From a checkpoint of a small audio captioner: 67.8 epochs.
Rows from block 3 of the audio encoder of a small audio captioner, named by matrix and row number. Rows with one number belong to one channel. Each number is 128 + 24 x the weight over its row's rms, rounded and kept within 0 to 255. All counts start at 0.
After each channel's rows are labels from the 100 clips, of 14848, where the channel reaches its highest value: "loudest" is the band of the loudest frequency at the time of the peak. Only what is clearly more common there than usual is listed. The data: synthesized solo parts of chorales (CocoChorales).
# convs1: first pointwise conv (encoder.blocks.3.convs.1.weight, 240x240x1), inputs 0-239
# convs3: second pointwise conv (encoder.blocks.3.convs.3.weight, 240x240x1, transposed), outputs 0-239

convs1.137 [144 176 140 165  94 134 179 137 125  86 117 121 158 147 135 130 158 144 125 162 126 117 134  99 108 137 177 129 113 112 137 113 157  71 116 115 142  96 119 151 145 159 129 117 108 122 110 137  77 139  95 121 111 135 130 128 130  90 139 112 120 111 111 183 119 126 113 150 136  86 121 116 171  98 163 105 114 115 113  68 117 131 112 121 124 144  99 115 110 156 102 129 114 105 108 112 129 157 107 141 126  86 120 133 132 149 165 182 167 154 132  86 132 108 128 127 134 128 148 157 122 147 107 124 139 111  64 131 143 133 119 118 119 134 131 132 102 141 111 166 149 161 109 136 152  96 148 144 136 150 116 154 120 145 112 138 118 157 129 116 114  98 147 108 128 130 138 171  96  99 103 135 156  92 134 112 128 129 147 110 160 123 177 127 122 148 134 155 174  75 168 154  78 117 105  95 139 120 131  92 141 123 175 154 119 152  99 123 162 109 160 113 119 125 129 174 130  85 148 103 151 126 159 128  78 165 144 133 149 146 154 126  63 113 155 159 117 162 124 174]
convs3.137 [120 176 113 118 112 106 132 131 126 200  95 144 150 173 138 136 129 127 175 123 149 146 125 128 116 137 142 136  60 144  99 109 126 114 123 171 106 132 191 123 130 128 151 144 183 101 138 148 114 150 138 126 153 133 118 167 140  95 119 141 132 146 146 134 132 102 129 126 134 200  87 110  95 177 151 134 112 115 166 127 136  91 101  98 119 107 122 144 139 121 133 129 141  96 152 168 157 138 153 140 139 121 131 108 149 118 146 134  83 122 151  87 139 152 112 132 113 149 104 141 168 118 110 136 139 135 171 141 153 126 142 107 131 133 142 122 154  82 133 137 118 136 139  75 172 108 131 136 109  99 143 157 129 121 142 152 201 122 140 121 131 132 128 120 145 139 134 176  87 100 130 156 138 148 164 141 163 151 139 100 137 116 139  76 116 153 138 123 168 135 132 123 169 177 135 140 126  93 158 122 135 103 126 170 152 132 173 148 113 118 157  91 123 162 161 147 167 129 132 125  96 143  97 133 167 159 153 111  79 129 140 141 140 121 120 118 108 117 145 144]
loudest: 1000 to 2000 Hz

convs1.228 [116 100 118 122  87 136 128 152 157 104 163 112 125 129 127 106 110  70 112 128 178 135 116 133 102 136 110 139 140 108  99 125 169  82 140 141 157 154 112 118 105 144 145 140 132  96 175 134 145 150 127 124 115 138 138 139 151 122 109 138 106 150 114 110 148 151 119 140 152 163 131 119 143 115 152 146 104 127 105 154 116 157 125 113 133 176 155 183 176  82 140 112 142 122 125  93 104 149 143 123 129 119 123 141 135 150 110 118  81 114 154 139  93 157 151 120  49  48 119 137 157 131 139 133 115 148 135 122 125  71 120 107 135 120 104 127  87 174  72 149 104 129  86 109 103 108 107 149 139 126 141 120 119 123  99 112 151 129 123 127 129 122 131  70 121 146 123 122 152 141 108 134 116 133  88 118 135 118  95  98 132 139 149 135  71 153 175  88 101 133 139 141 133 144 135 152 105 159 146 142 116 147 124 106 181  97 128 136 130 115  96  46 131 110 132  89 118 155 129 127 178 114 144 113 166 143  94 155 149 146 119 147 160 117 142 130 154 139 144 117]
convs3.228 [108 111 122 115 128 122 157 161 109 126 118 163 121 143 129  82 101 174 127 144 148 132 128 128 160 151  82 139 168 112  79 132 107 158 134 167 135 141 153 106 166 114  45 176 129 103 165  95 141  93 117 130 121 116 133  73 133 122  92 152  92 171 129 139 147  98 110 110 129 113 114 130  95 111 113 130 123 182 148  84 118 134 127 186 120 138 146  86 120 125 132 144 105 131 131 182 156 150 100 113  98 143 157 122 143 152 133 160 113 130 126 144 125 138 163 108 158 113 165 123 133 117 158 121 119 125 129  78 104 112 135 123 123  79 113 103 140  99 132 102 141 157 130  83 162 113 121 135 108 141 118 131 126 111 103 105 154 117 157 119 107 109 119 104 128 142 101 114 129 180 184 102 157 139 127 100 114 123  97 105 135 110 127 113 133 124  88 146 110  94 105 149 138 141 102 126  78 134 132 110 126 112 134 111 124 110 140 114 142 171 114 135 146 126 103 120 123 125 126 172 175 114 105  97  85 104 172 106 136 144 114 113 135 177 165 119 173 115 112 132]
loudest: 500 to 1000 Hz; 1000 to 2000 Hz

convs1.3 [180 150 124 118 113 150 160 126  90 129 135 109 101 111 144 106 117 142 115 128 165 100 119 112 138 139  65 148 114  96 168 134 111 165 119 102 145  94 122 125 124 126 103  68 130 126 119 153 140 135 147 147 123 102 148 114 115 122 108  93 149 137 106 151 169 125 109 123 164 116  96 155  72 109 124 118 152 117 158 147 128 130 161  80 149 133 126 153 170 136 132 157 129 156 166 133 107 134 113 128  74 152 202 124 116 153 148 123 123 128  54 118 129  99 144 138 144 114 115 131 131 101 137 146 118  94 167 130 145 137 159 151 137 126 127 165  91 129  72 115 172 148 139 103 134 125 135 132 134  74 141 128 135 160 116 132 138 122 129 122 153 141 156 108 114 154 169  95 107 116 105  89 130 105  77 112 142 142 136 129 114 166 111 131  98 139 136 116 162 174 151 139 150 127 111 137 174 122  98 132 114 156 123 149 172 165 145 194 127  98 117  74  93 124  98 127 139 139 104 132 134 145 135 122 120 111 122 142 122  80 141 117 142  79 113 148 151 132 120 126]
convs3.3 [124 121 126 153 151 107 181 136 134 148 146 120 114 106 150 161  97 146 121 113 102 127 116 167 155 124 143 132 130 137 150 153 115 116 117 152 151 111 133 130 143 186 134 156 116 152  97 180 135 136 163 116 163  80  89 153 147 143  97 116 123 138 123 168 164 166 116 127  93  99 110 110 161  98 149 139 155  91 134  83 112 164  98 122 127 111 149 119 158 198 141 142 104 134 153 109 112 107 141 135 129 107 137 109 169 160 173 151 129 138 104  71 172 134 124 157 152 117 114 156 135 119 148 159 115 124 131 151 129 133 114 115 136 153 140 114 121 158 109 142 158 147 124 118 122 117 149 131 146 119 166 115 129 115 141 131 157 121 113 140 117 128  73 128 161 118 135 147 159 162 133 153 190 171 127 112 137 101 126 108 156 128 173 165 123 118 161 128 132 194 156 103 100 105 114 124  92 155 124 129 110  76  86 125 113 117 158 141 173 136 144 136 126 122 118 148 102 175 145 142 109  96 109 145 134  77 146 152  67 142 135 110 153 145 138 114 138 126 144 113]
loudest: 500 to 1000 Hz

convs1.99 [139  93 139  62 188 121 103 146 134 135 108 100 117  99 121 108 170 108 102  97 111 151 120 130  91 108  98 127 131 140 175  96 124 176 126  89 121 112 112 106 141 132  90 142 130 125 123 153 125 141 125 119 112 135 161 145 157 116  93 137 129  92 137 132  87 128 125 154 127 122  94 123 115 186 121 131 151  95 143 110 135 108 128 162  98 160 111 116 121 159  92 107 135 133 105 135 114 126 132 116  72 162 101 167 153 153 100  72 143 126  85 124 174  92 130 111 144 118 149 126  91 156 101  88 128  83 177 133 157 142 119 119 137 144 142 152 100 158 158 110 137 119 149 124 159 115 135 155 154 173 141 144  88 156  86 131 133  85 101 121  85 125 182 114 136 137 146 132  85 173 118 134 150 133 141 163 103 159 103 121 102 135 120 131 131 110 152 153 105 110 125 160 141 116 123 133 134 107 150 122 127 124 167 145 150 110 139 111 147 144 145  56 116 126 111  89 141 142 143  96 104 155  80 134 136 125 139 129 116 135 129 125  86 167 135 137 136 125 135 138]
convs3.99 [151  89 131 126 146 133 142  97 131 112 108 131 174 137  95 116 143 125 106 105 115 117 178 122 124 116 127  96 172 140 120 143 177  99 119 107  89 185 127 109 120 134 119 155 117  91  96 118 112 145 123 134 150 128 121 160 143 103 106 106 145  97 103 146  97  98 125 150 149 139 112 113 107  93 187 131 123 105 126 175 159 114 139 171 114 162 138 146 137 172 149 150 135 163 116  94  95 106 141 100 108  97 124 167 131 142 136 182 150 140 155  90 148 109 106 155  97 132 179 105 107 166 128 158  95 128 124 158 112 137 137 135 148 128  94 165 118 100 117 120 133 185 172 152 157 162  93 127 126 150 132 128 132 115 145 127 132 119  95  85 136 105 155 137 137 133  95 113 103 128 146 117 145 121 135 133  85  87 150 125  89 122 125  99 145 103 162 113 145 125 122 166 167 131 151 120 136 121  94 106 146 104  86 124 134 116 111 156  78 139 152  97 137 105 114 119 143 137  40 121 146 123 143  91 160 117 112 137  99 114 155 118 131 105 126 126 154 117 145 117]
loudest: 1000 to 2000 Hz

convs1.11 [ 99 169 170 125 110 151 127 142 131 123 130 147 125  68 164 112 193 138  96 155 130  93 119 169 169 155 125 166 144 136 120 163 149 172 131 150 104 142 115 109 137 134  91 149 117 129 143 112 131 124 113 124 128 114 138 124 122 119 111 113 145 130  87 112 127 111 158 119 113 117 115  98 119  79 159 106 110 130 146 144 138 133 107 133 127 144 167 118 103 104 119 149 172 153 134 140 100 129 112 103 155  97 128 104 100 168 124 154 122 117 155  93 116 133 135 160 144 159 100 100 135 175  94  92 153 138 101 102 212 138 192 161 127 122 150 143 136 109 129 108 134 162 105 105 107 153  92 136 179 119 122 151  98 140 114 134  99 156 114 109 142 190 133 144 149 136 125 115 151 103 116 141 131 128 167 123 123 136 111 150 109 180 130 149 123 130 148 136 124 182 167 174 105 127 109 140 155 114 105 116 126 129 162 161 145 166 109 155 111 101 141 120 123 123 112 170 131 160 136 136 128  93 113 149 120 139 115 132 153 148  94 130  75 142 155 136 122 143  77 116]
convs3.11 [140 118 113  97 123 157 135 139 124 158 126 122 161 125 121 180  90 141 167 110 121 104  99 106 131 125 170 129 129 138 118 145  97  88 117 133  96 159 145 104 141 161 133 138 121 137 100 141 123 111 148 120 135 158 107 155 174 119  91  68 164 175 147 139 110 110 121 190 167 117 117 147 116 119 131 140 140 142 132 111 142 153 132 125 117 109 150 115 163 149 136 129 155 151 140  97  94 120 141 123 151 165 110 128 151 126 125 145 125 115 134 129 142 101 134 115 171 116 156 120 156 152 101 148 126 164 108 138 113 168 102  79 103 132 100 111 161 196 125 115 116 152 139 116 126 110 143 117 119 135 101 108  94 140 119  84 156 119 169 109 122 159 161 163 161 138 138 165 111 107 158 153 185 121  84 136 112 106 148 141 174 156 140  99 109 140 134 118 137 161 117 141  73 149 140 131 101 143 139  56 131 153 127 127  99 162 170 144 137 120 135 110 138 141 143 134 136 187 128 144  98 112 142 160  95 163 173 139 119 180 147 117 139 119 169 147 122 124 115 113]
loudest: 500 to 1000 Hz

convs1.209 [101 147 118 169 130 107 130 112 107 159 124 119  91 101 158 115  59 187 114 131  93 139 151 113 167 119 138 137 113 132 154 137 152  98 208 113 130 129 100 129  74 124 140  98 151 129 127 172 144 106 132 132 125 128 139 145 131 102 175 127 119 109 131 139 140 158 112 137 138 162 143 104 113 161 138 114 113 156 111 111 108  83 139 122 106 120 160 110 162 124 113 162 113 146 150 139 142 114  99 132  58  87 166 137 142 167 148 129 126 173 104 115 110 117 150 158 116 130 136 142 124  91  94 102 137 111 100 119 109  89 115 139 123 128 124 113 160 131 101  99 117 166  82 107 103 113 117 152 133 138 139 146 190 117 153 122 127 141  89 163 135 118  98 130 211 122 103 110 136 130 138 157 146 129 151 105 164 144 142 137 139 161 141 127 160  73 157 149 143  87 120 115  98 130 111 114 141 106 117 133  98 114 143 123 120 116 119 150  97 120 106 162 127 120 131 122 135  81 115 140 117 161 149 116 126 122 164 114 185 100 119 151  90 127 131 115 100 114 126 134]
convs3.209 [130  82 151 136 162 148 111 132 150 139 124 147 139 107 117 151  79 126 122 120 121 148 156 101 122 114 137 157 170 105 113 133  93 139 130 127  93 149 117 145 127 116 135 108 100 163 136 113 158 110  81 136 119 125 119 106 147 106 152 164 118 104 129 112 146 107 153  62 170 159 145 120 127 138 112 135 136 126 123 129 146  70 134 124 146 130 114 120 175 130 140 119 162 130 144 134 168 106 104 124 140 148 147 140 116 109 119 127  91 122 134 132 120  84 139 135 144 104 150  99 144  98 136 113 151 117 128 122 119 103 115  65 118  88 140 120 127 104 144 125  76 127 135 135  85 174 119 152 146 155  97 120 143 138 116 132 120 145 160 135  99 151 145 105  56 123 127 116 107 113 147 165 109 133 140 143 123 124  96 108  61 104 160 151 127 137  97 158 152 139  81 129 109  74 141 135 131 105 116 136  99 118  85 148 139 106 141 160 169  83 104 107 127 100 140  77 141 138 133 122 119 128 108 146 125 151 126 146 134 130 128 103 147 119 130 126  63 131  36 187]
loudest: 1000 to 2000 Hz

convs1.139 [140 117 121 131  98 178 153 164 132 109 146 102 149 118 145 120 100 173 140 160 141 154  98 138 154 128 112 121 113  83 114 170 146  99 135 117 143 110 107 116 142 128 132 176  76 132 125 100 117 145 141 130 106 127 168 106 128 131 135 149 147 149 182 144 122 165 124 102 136 121 157 146 194 182 132  92 134 108  93 126 121 132 161 132  71 127 148 135 126 138 131 110 122 116 168 121 127 144 172 134 182 132 111 144 153 146 169 126 117 125 148 158 118 135 109 141 146 134 129 145 136  98 117 122 127 123 136 100 166 120 130 116 121  82 127  98 121 181 128  97 141 111 109 148 147 117 126 120 166 158 135 134 111 150 132 114 151 108 117 144 144 160 131 125 124 146 129  90  87 140  92 132  85  91 112  93  86 161 140 177 162 148 126 105 171 149 124 117 122 142 137  50 123 119 104 111 100 121 131 144 109  92 164 169 119 134 141 143 164 100 159 135 111 115 132 178  95 123 116  82 129 156 109 137 139 116 131 111 123 121 128  74 113  76 149 140 163 117 110 148]
convs3.139 [162 146 167 117 102 146 132 136 114 122 144 103 170 127 144 144 140 141 128 113 130 142 145 117 106 111 121 146 142  96 166 146 112 155 134 153 137 126  80 168 171 151 133 144 114 127 108 184 113 133 135 136 166 122 162  93 114  89 145 116 121 174  93  96  80 172 105  70 137  99 157 108 128 113 121 145  76 154 155 152 180 150 135 140 138 116 158  78 139 114 110 139 133 129 135 147 150 126 125 127 176 122 141 139 123 124 138 159 114 113 131 150 110 126 138 163 130 114 123 101 161 130 150  82  91  83 121 105 129 150 154 106 102 156 106 167 103 119 176 110 172 132 130 104  90  89 139 124 131 111  94 141 192 126 146  94 140 122 118 154 131 164 136 149 104 125  98  96  97 104 114  93 137 139 140 179 133 135 113  85 124 168 111 151 119  90 154 141 132 139 133 154 153 132 147 130 128 115 110 138 134 132 105 114 140 186 125 155 156 174 149 136 117 160 107 123 109 115  91 112 124 123 124 135 155 174 104 147 114 175 124 131 145 158 121 154 132 155 134 138]
loudest: 1000 to 2000 Hz

convs1.233 [141 122 154 140 168 157 170 115 137 125 116  78 132 104 108 186 146 133 150 105 153 122 107 125 136 144  98 110 115 119 108 108 105 190 134 128 132 100 129 149 141 129  94 111 151 179 113 128 161 149 106 112 129 149 137  86 133 131 154 135 100  78 147 128 107 112 158 130 122 148 161 160 123 152 122 119 122 106 110 122 136 134 126  98  99 110 118 121  64 113 124  91 128 122 146 155 138 107 152 132 123 130 177 113 158 124  77  84 153 118 139 122 131 132  93 101 131 125 161 102  92 130 129 155  79 112 120 125 142 127 138  89 112 148  98 132 133 168 178  97  97 162 153 129 140 141 178 114  61 106 106 111 121 115 138 110 110 110 116 111 110 137 185 168 114 137 118 132  96 111 151 120 108 133 115 118 123 141 128 101 106 205 127 104 126 130 122 121 114 187 122 131 131 133  98 139 117 157 105 138 101 102 153 111 138 162 112 127 125 112 129 132 105 147 106 195 121 146 137 145 114 125 146 142 142 149 128 152  95 134 121 154 104 148 113 137 192 152  97 167]
convs3.233 [142 142  95 125  94 129 111 110 161 148 139 129 125 121 109 116  97 153 136 158 116 127 162 117 153 124  91 151 120  75 113 167 126 128 158 116 189 138 131 113 135 127 138 136 131 187 108 119 133 141 153 123 117  97 136 133 124 114 149 164  90 150 140 116 106  88 149 153 117 154 170 149 111 114 130 153 132 144 169 140 142  87 115 137  82 126 149 117 152 131 180  73 142  84 169 170 112 151 126 126 113 137 104 140  86 113 142  87 119 163  93 104  93 124 215 149  97 135 143 141 137 122 120 111 137 120 136 127 117 142 117 130 138 120 163 139 112 124 166 164 136  95 128 150 178 108 169 162 145 179 126 107 139 192 128 126  73 125 107 129 133 154 115 124 140 137 137 115 130 117 161 150 121 164 154 108 152  96 107 134 152  97 135 153 138 144 134 136 150 145 108 139 147 162 159 146 119 154 120 161 121 161 144 102 149 114 166 110 161 149 134 130 108 135 119 116  85  94 153 118 145 151 116 173 161  97 113 108 107 140 107 131 165 122 134  99 114 119 158 128]
loudest: 250 to 500 Hz

convs1.27 [123 121 127 150 146  90 118 151 139  72 140 137 151 109 133 105 103 100 135 157 181 170 125 161 114 161 128 119 114 135 116 124 122 130 112 124 145 141 111 143 164 107 149 104 127 125 108 114 166 147  87  96 139 108 103 145 135 100  84 153 104 135 141 110 147 127 147 154 113 101 144 125 112 118 135 100 131  84 148 101 103 158  95 140 107 122 145 117 117  69 149 136 143 118 110 102 168 102 126 131 169 102 111 121 114 135 151 153 110 148  99 138 150 124 107 118 136 142  92 116  95 138 165 130 125 178 158 147 141 134 100  53 126  95 157 121 129 117  78 140 112 178 151 107 152 116 158 122 135 158 137  82 128 114 137  86 116 135 187 105 126 141 164 115 124 142 100 125 113 143 132 129 122 116 140  86 117 120 114 139 132 144 102 129 134 158 157 118 161  97 126 116  67 123 176 151  87 172  93 119 174  75 119 176 118 132 122 119 133 117 118 182 113 140  77 107  89 154 109 124 127 115 135 121 143 128 107 138 107 132 148 143 129 119 135  99 177 170 128 123]
convs3.27 [ 78 129  82 101 131 121 127 142 134 126 106 129 124  94 109 131 178 147 156 100 140 123 153 175 177 149  77 134 124 137 177 157 126 129 106  85  78 145 145 114 100 110 136 139 101 166  97 122 135 119  67 121 113 113 151  68 139 131 127  88  93 149 131 114 133  99  96 137 100 177 115 144 140  93 140 110 136 121 176 151 143 136 124 151 141 135 116 102 117 123 137 111 163 118 115  65  75 118 115 152 113 140 148 122 114  83 148 137 137 123 111 108 138  91 101 122 123 108 138 138  98 123 123 126 127 138 115 110 107 127  96 114 136 121 132 129 159 134 112 193 133 142 102 117 108 124  67 106 143 101 112  96  92 117 138 138 157 125 114 110 131  86  90 150 100 168 146 134 152 108 110 118 110 128 137  93  91 156 105 122 118 154 137 127 153 116 120 123 156  99 124 143 125 118 122 117  63 109 135 112 117 135  92 100 128 136 153 145 131 169 126 134 107 150 116 128 125 181 142 129 167 184 142  92 100 116 164 123 140 126 148 107 117 113  92 109 117 119 112  84]
loudest: 1000 to 2000 Hz

convs1.43 [171 150 127 169 164 143 147 129 152 162 105 101 135 122 148 144 131  98 123 144 135  99 164 130 168 155 114  98 141 145 182 171  80 195 111 145 210 104 136 140  98 138  69 105 125 152 141 163 144 125 125 142 101 163 153 114 144 135 143 125 141 119 137  89 140 126 144 115 100 142 113 148 102  76 105 139 116  93 105 131 124 135 138 100 116  59 125 140 107 150 108 113 125 145 127 122 130  67 115 120 104 166 148 116 146 177 124 134 116 114  98 152 179 108  99 122 130 125 143 109 104 126 166 109 107 106 170 157 118  99 151 112 102 126  84 145 149 151 132 116 138 116 162 111 126  89 131 124 126 143  87  99 125 141 167 123 114 111 122 138 112 114 170 137 117 156 112 152 130 114 133 117  77 151 135 148 144 137 152 145 100 143 123 141 133 162  84 129 161 175 137 164 153 137 142 138 129 143 104 142 121 142 126 152  97 150 143 147 124 125 118 173  97 146 108 142 174 117 127 110 126 157 158 142 120 139 120 156 105 160 120 138 143 110 137 116 112 136  82 114]
convs3.43 [ 78 131 113 120 119  97 124 143 141 118 102 141 104 110 151  89 151 138 171 107 138 104 110 131 131  40 121 101 123 161  81 120 110 120 111 140 130 138  97 147 116 113  96 131 140  60 116 143 137 137 165 129 135 168 139  93 103 117 161 108 162 126 155 114 148 152 151 134 114 134 120 140 164 183 131 128 136 150  95 163 110 182 155 119 128 154  82 105 123 117 121 172 117 155 104 125 128 108 134 133 100  93 144 103 135 146 115 151 141 148 178 157 147 124  89  99 126 140 101  80 125 107 102 152 118 146 125  68 119  91 149 103 166 137  52 110 114 136 135 139  87 117 139 109 136 143 110  91 133 115 117  91 127 128 117 108 166 116 125 135 131 119 131 131 125 133 132 149 139  84 134 120 133  97  97 144 135  99 141 113  86 155 122 110 125 105 149  96  89 111 113 140 107  93 131 137 138 114 145 117  84 112 139 141 113 160 126 140 124 101 130 117  94 130 112 134 147 123  97  87 119 128 118  70 121 160  98 164 123 136 120 179 103 144 118 117  93 136 120 100]
loudest: 1000 to 2000 Hz

convs1.234 [108 145 130 154 120 147 129 107 130 122 117 109 127 132 185 130 102 103 129 120 152 172 136 133 137 148 123 110 115 148 120 168 119 155 132 127 143 139 124 119 176 121  94  80 124 124 113 132 114 131 104 149  98 115 127 147 122 166 146 129 105  97 118 134 131 107 129  86 160 149 132  92 172 107 100 140 121 134 107 126  73 138 127  98  89 120 134  99 121 136 168 102 159 106 135 100 131 105 117 109 146 161 146 158  94 165 113 126 151 125 102 151 142 123 156  84 156 131 130 133 120 141 134 126 171 131 101 128 153 108 129 125 101 125 104 142 102 186 113 108 139 146 113 148 164 137 148 114 109 146 158 153 130 134 152 144 120 104 145  86 113 108 167 158 135 115 100 106 110 103 163 104 101  84 126 151  87 110 122 130 101 121 137 108  75 124 124 103 160  98 151 195 177 123 149 156 119 177  83 136 153 130 127 196 158 187 112  98 157 165 142  69 116 107 124 143 146 158 103 135 135 136 119 133 177 121 124  91  70 138 126 144 130 132 123 121 114 157 110 131]
convs3.234 [ 92 142 109 195 111 110 103 151 143 150 119 178 155 160 117 159 143 151 128 136 161 106 131 152 131 129 122 138 139  94 107 154 132 122 126 127 121 138 121 169  89 173 153 153 121 101 153 135 134 164 167 124 122 104 134 167 148 127  92 183 135 103 152 136  97 134 129 131 162 127 149 138 115 134 132 171 132 135  76  79 110 131 105 115 117 119 140 144 110 140 130  94 140 109 148 110 118 125 161 126 147 121 113 122 150 148 151 113 113  90 164 132 131 132 146 127 123 166 146 135 135 129 150 129 141 144 130 122 130 146 110 139 107 111 192 116  70 132 122  84 194 147 155 121 105 134 163 123 116 157 197 123 126 155 128 107  83  79 122 106 107 135 153 110  89 142 157 159 108 130 101 126 107 170 134 117 124 146 161 139 181 100 137 146 135 141 124 164 141  99 162 145  85 133 146 145  98 128 152 186 149 159 136 141 117 132 107 148 118 136 142 100 108 129 113 164 117 116 118 158 126 123 105 163 183 145 132 102 119 160 109 136 149 118 155 105 132 150 184 140]
loudest: 500 to 1000 Hz

convs1.134 [132 166 157 154 123 164 120 153  88  99 142 125 133 138 148 122 121 104  54 122 126 149 112 122 106 160  75 136 150 107 134 170 148 194 126 121 113 120 127 110 132 102 112 144 114 135  75 122 100  77  93 112 118 114 133 139 148 117 117 159 152 123 125 149 103 112  98 115 181 148 114 100 137 129 159  98 175 103 162 164 124 111 135 150 106  93 132 166  98 130 119 164 138 132 139 117 122 152 118 131 136 115 155 132 139 104  87 136 109 168 116 143 126  91 143  65 100 116 133 122 115 120 110  84 128 128 154 114 112 146 149 131 119 103 132  95 148 139 100 153 167 124 124 107 160  95 177 145 105 155 125 116 105 114 158 153 108 144 128 106 119 118 145  61 122 153 141  94 145 102  95 138 115 121 131 115 128  99 131 150 123 139 144 117 117 124 132 133 109 167 147 168 137 162 151  93 140 142  84 126 125 139 181 143  84 107  99 122 126 127 177 151 115 127 108 164 156 186 136 139 122 145 165 134 129 145 133 159 164 149  98 117 104 115 127 128 140 133 107  81]
convs3.134 [114 137  96 132 144 139 132 101 114 144 153 144  93 110 137 100 118  95 147 123 172 119 101 102 155 127 149  97 133 146 123 103 132 117  97 135 139 137 114 173 116  77 106  95 120 131 165 117 158 115  78  97 141 118 114 110  92 131 121 114  89 129 148 151 147 134 122  84 105 105 139  86 104  96 168 104 127 153  99 146  88 115 143 130 141 158 137 121  85 131  57 158 143 107  95 133 142 131  98  91 130 105 167 115 114 104 139 131 152  85 149 114 133 132 102 141 100 159 108  85 136  83 134 144 113 129 112 106  98 116 114 134 153 117 101 139  95 113 109 160 113 121  99 121 167 147 130 123  86 126  96 170 116 123 111 118 114 150 111 148 115  68  99  83 107 130 190 148 119 158 122 136 156 113 140 115 154 195 130  90  86 112 111 138 139 111 106 138 112  94 154  97 154 116 115 151 178 126 131  86 116  79 119 113 141  99 118  99  97 170 109 114 157 114 120 124 137 159 102 155 116 150 137 132 137 136 121 131 109 120 130 163 124 123 127 113 149 151  98 102]
loudest: 1000 to 2000 Hz

convs1.89 [132 152  94  94 104 121 102 152 148  93 124 118 113 103  88 129 135  92  78 171 133 104 141 145 116 170 125 165 115 172 172 152 129 183 145 113 183  97 129  99 128 149 150 132 123 148 154 140 137 105 121 139 139 119 135 122 122 113  99 155 131 137 112 138 117 193 125 129 156 133 136 139 135 137 142 144 154  94 134 125 131 135  74  70 151 113 140 111  93  59 100 125 132 128 109 153 176 119 120 137 100 139 147 137 143 148 147 158 116 135 112  86 109 131  91  91 116 135 135 127 154 127 103 161 162 139  92 149 108 127 115 164 127 147 131 109 117 124  98 151 122 108 146 118 115  93 135 114 135 125 115 120 118 139 121 152 137 157 124  94 129 148 139 125 139 123 157  89 164  93 160 121  87 136 165 116 146 140 149 129 102 149 136  89 143 103 133 106 147 178 123 165 100  97 107  92 140 140 149 123 100 135 168  85 155  83 127 166 123 161 107  88 136 129 156 166 141 141 140 106 123 165 127 112  94 146 100 165 124 128 116 162 111 107  94 180 131 133  90 134]
convs3.89 [ 92 106 141 168 122 112 107 100 119 112 162 144 128 106 142 141  96 149 143 114 149 159 120 111 104 146 121  89 101 143 113 152 122 139 165 107 177 158 171 112 158 121 117  98 124 151 120 125 139 105 163 132 117 126 117 124 124 126 116 139 125 136 111 113  91  96 128 123 148 129 115 127 110 138 131  90  92 113 165 107  77 146 160 146 161 132 163 150 151 145 111 137 138 101 127 129 122 171 102  95 144 113  96 126 107 110 120 142  60 132 117 120 119 106 155 152 141 146 105 174 139 116  60 133 122 129 102 122  92 163 113 110 105 113 136 116 105 129 148 134 145 144 101 142  75  89 158 117 137 151 102 149 131 135  77 146  91 122 155 125 106 141 163 109  79 140 102 124  48 111 123 143 136 109 129  79 111  86 118 139 129 123 146 119 124 119 110 152 112 108 133 120 102 158 115  94 172 127  92 109  95 132 133 121 134 134 109 125 124 161 104 106 118 160 109 101  95 149 108 126 132  77 127 193 110 120 120 143  77 152 163 124 138 150 160 142 116 172 153  89]
loudest: 500 to 1000 Hz

convs1.97 [112 125 166 166  66  99 111 125 139 111 128 125 141 117 147 137 192 176  89 126 129 137 135 136 153 168  98 142 104 155 103 128 136 139 134 142 133 136 115  95  77 159 138 178  79 115 156 138 159 160 145 129  99  94 117 121 153 137  93 132 159 122 133 131 165 145 146 121 173  96 124 137 123 116 165 109 146  83 114  72 169 142 112 167 149 149 190 102 151 126 169 121 123 156 148 163 144 152 145 104 151 123 157 127 109 112 105 143 136 123 119 117 129 166 122 124 132 100 121 141 111 154  75 123 122 143 116 121 156 133 174 142 132 154 132 117 145 108 131 123 117 100 134 142 147 127 108 154 144  80 120 136  99 135 139 116 149 163 119 125  64 149 162 127  89 132 127 145 103 120  92 152 165 122 104 115 146 147 146 127  76  93 115 112 165 184 115 115 123 142 128  96 110 138 137 138 110 140  95 178  72 118 131 131 157 125 132 123 152 111 171 159 142 114 141 125  94 122 174 148 114 147 104 128 117 123 119 134 107 112 114 153 126 138 127 114  94 154 124 111]
convs3.97 [127 127 150 157 139 119  90 153 112 169 130 163 157 150 127 139 136 131 103 118 129 106 123 138  71 135 124 102 120 120 135 105 117 127 150 146 122 112 102 123 143 121 159 160 139 132 133 148  96 123 137 133 149  69 170  97 126 114 157 139 146  81 139 128 159 136 140 128 124 119 147 103 128 134 121  87 143 117 144 127  94  90 136  97 156 136 110 157 108 116 125 120 128 113 173 115  81 162 101 120 105 110 152 148 128 112  89 131 155 114  79 123  76 148 109 135 141 136  86 116 108 135 151  99 171  73 118 156 126 140 107 161 143  82 124 142  87  96 158 187 175 112  97  86  99 121 135 136 108 144 128 178 106 139 161 146  77 103 137 125 129 127 130 104 108 127 136 142 114 123  68 140 111 129 138 119 143 170  98 104 133 139 143 155 125 111  81 173 119 112 123 120 140 114 103  96 156 115  98 183 147 135 132 103 111 100 149 107 158 123 159 150 106 153 165 160  94  98 100 115 109 144 123 112 151 140 123 124 177 107 112  95 143 102 124 143 116 159 165 151]
loudest: 1000 to 2000 Hz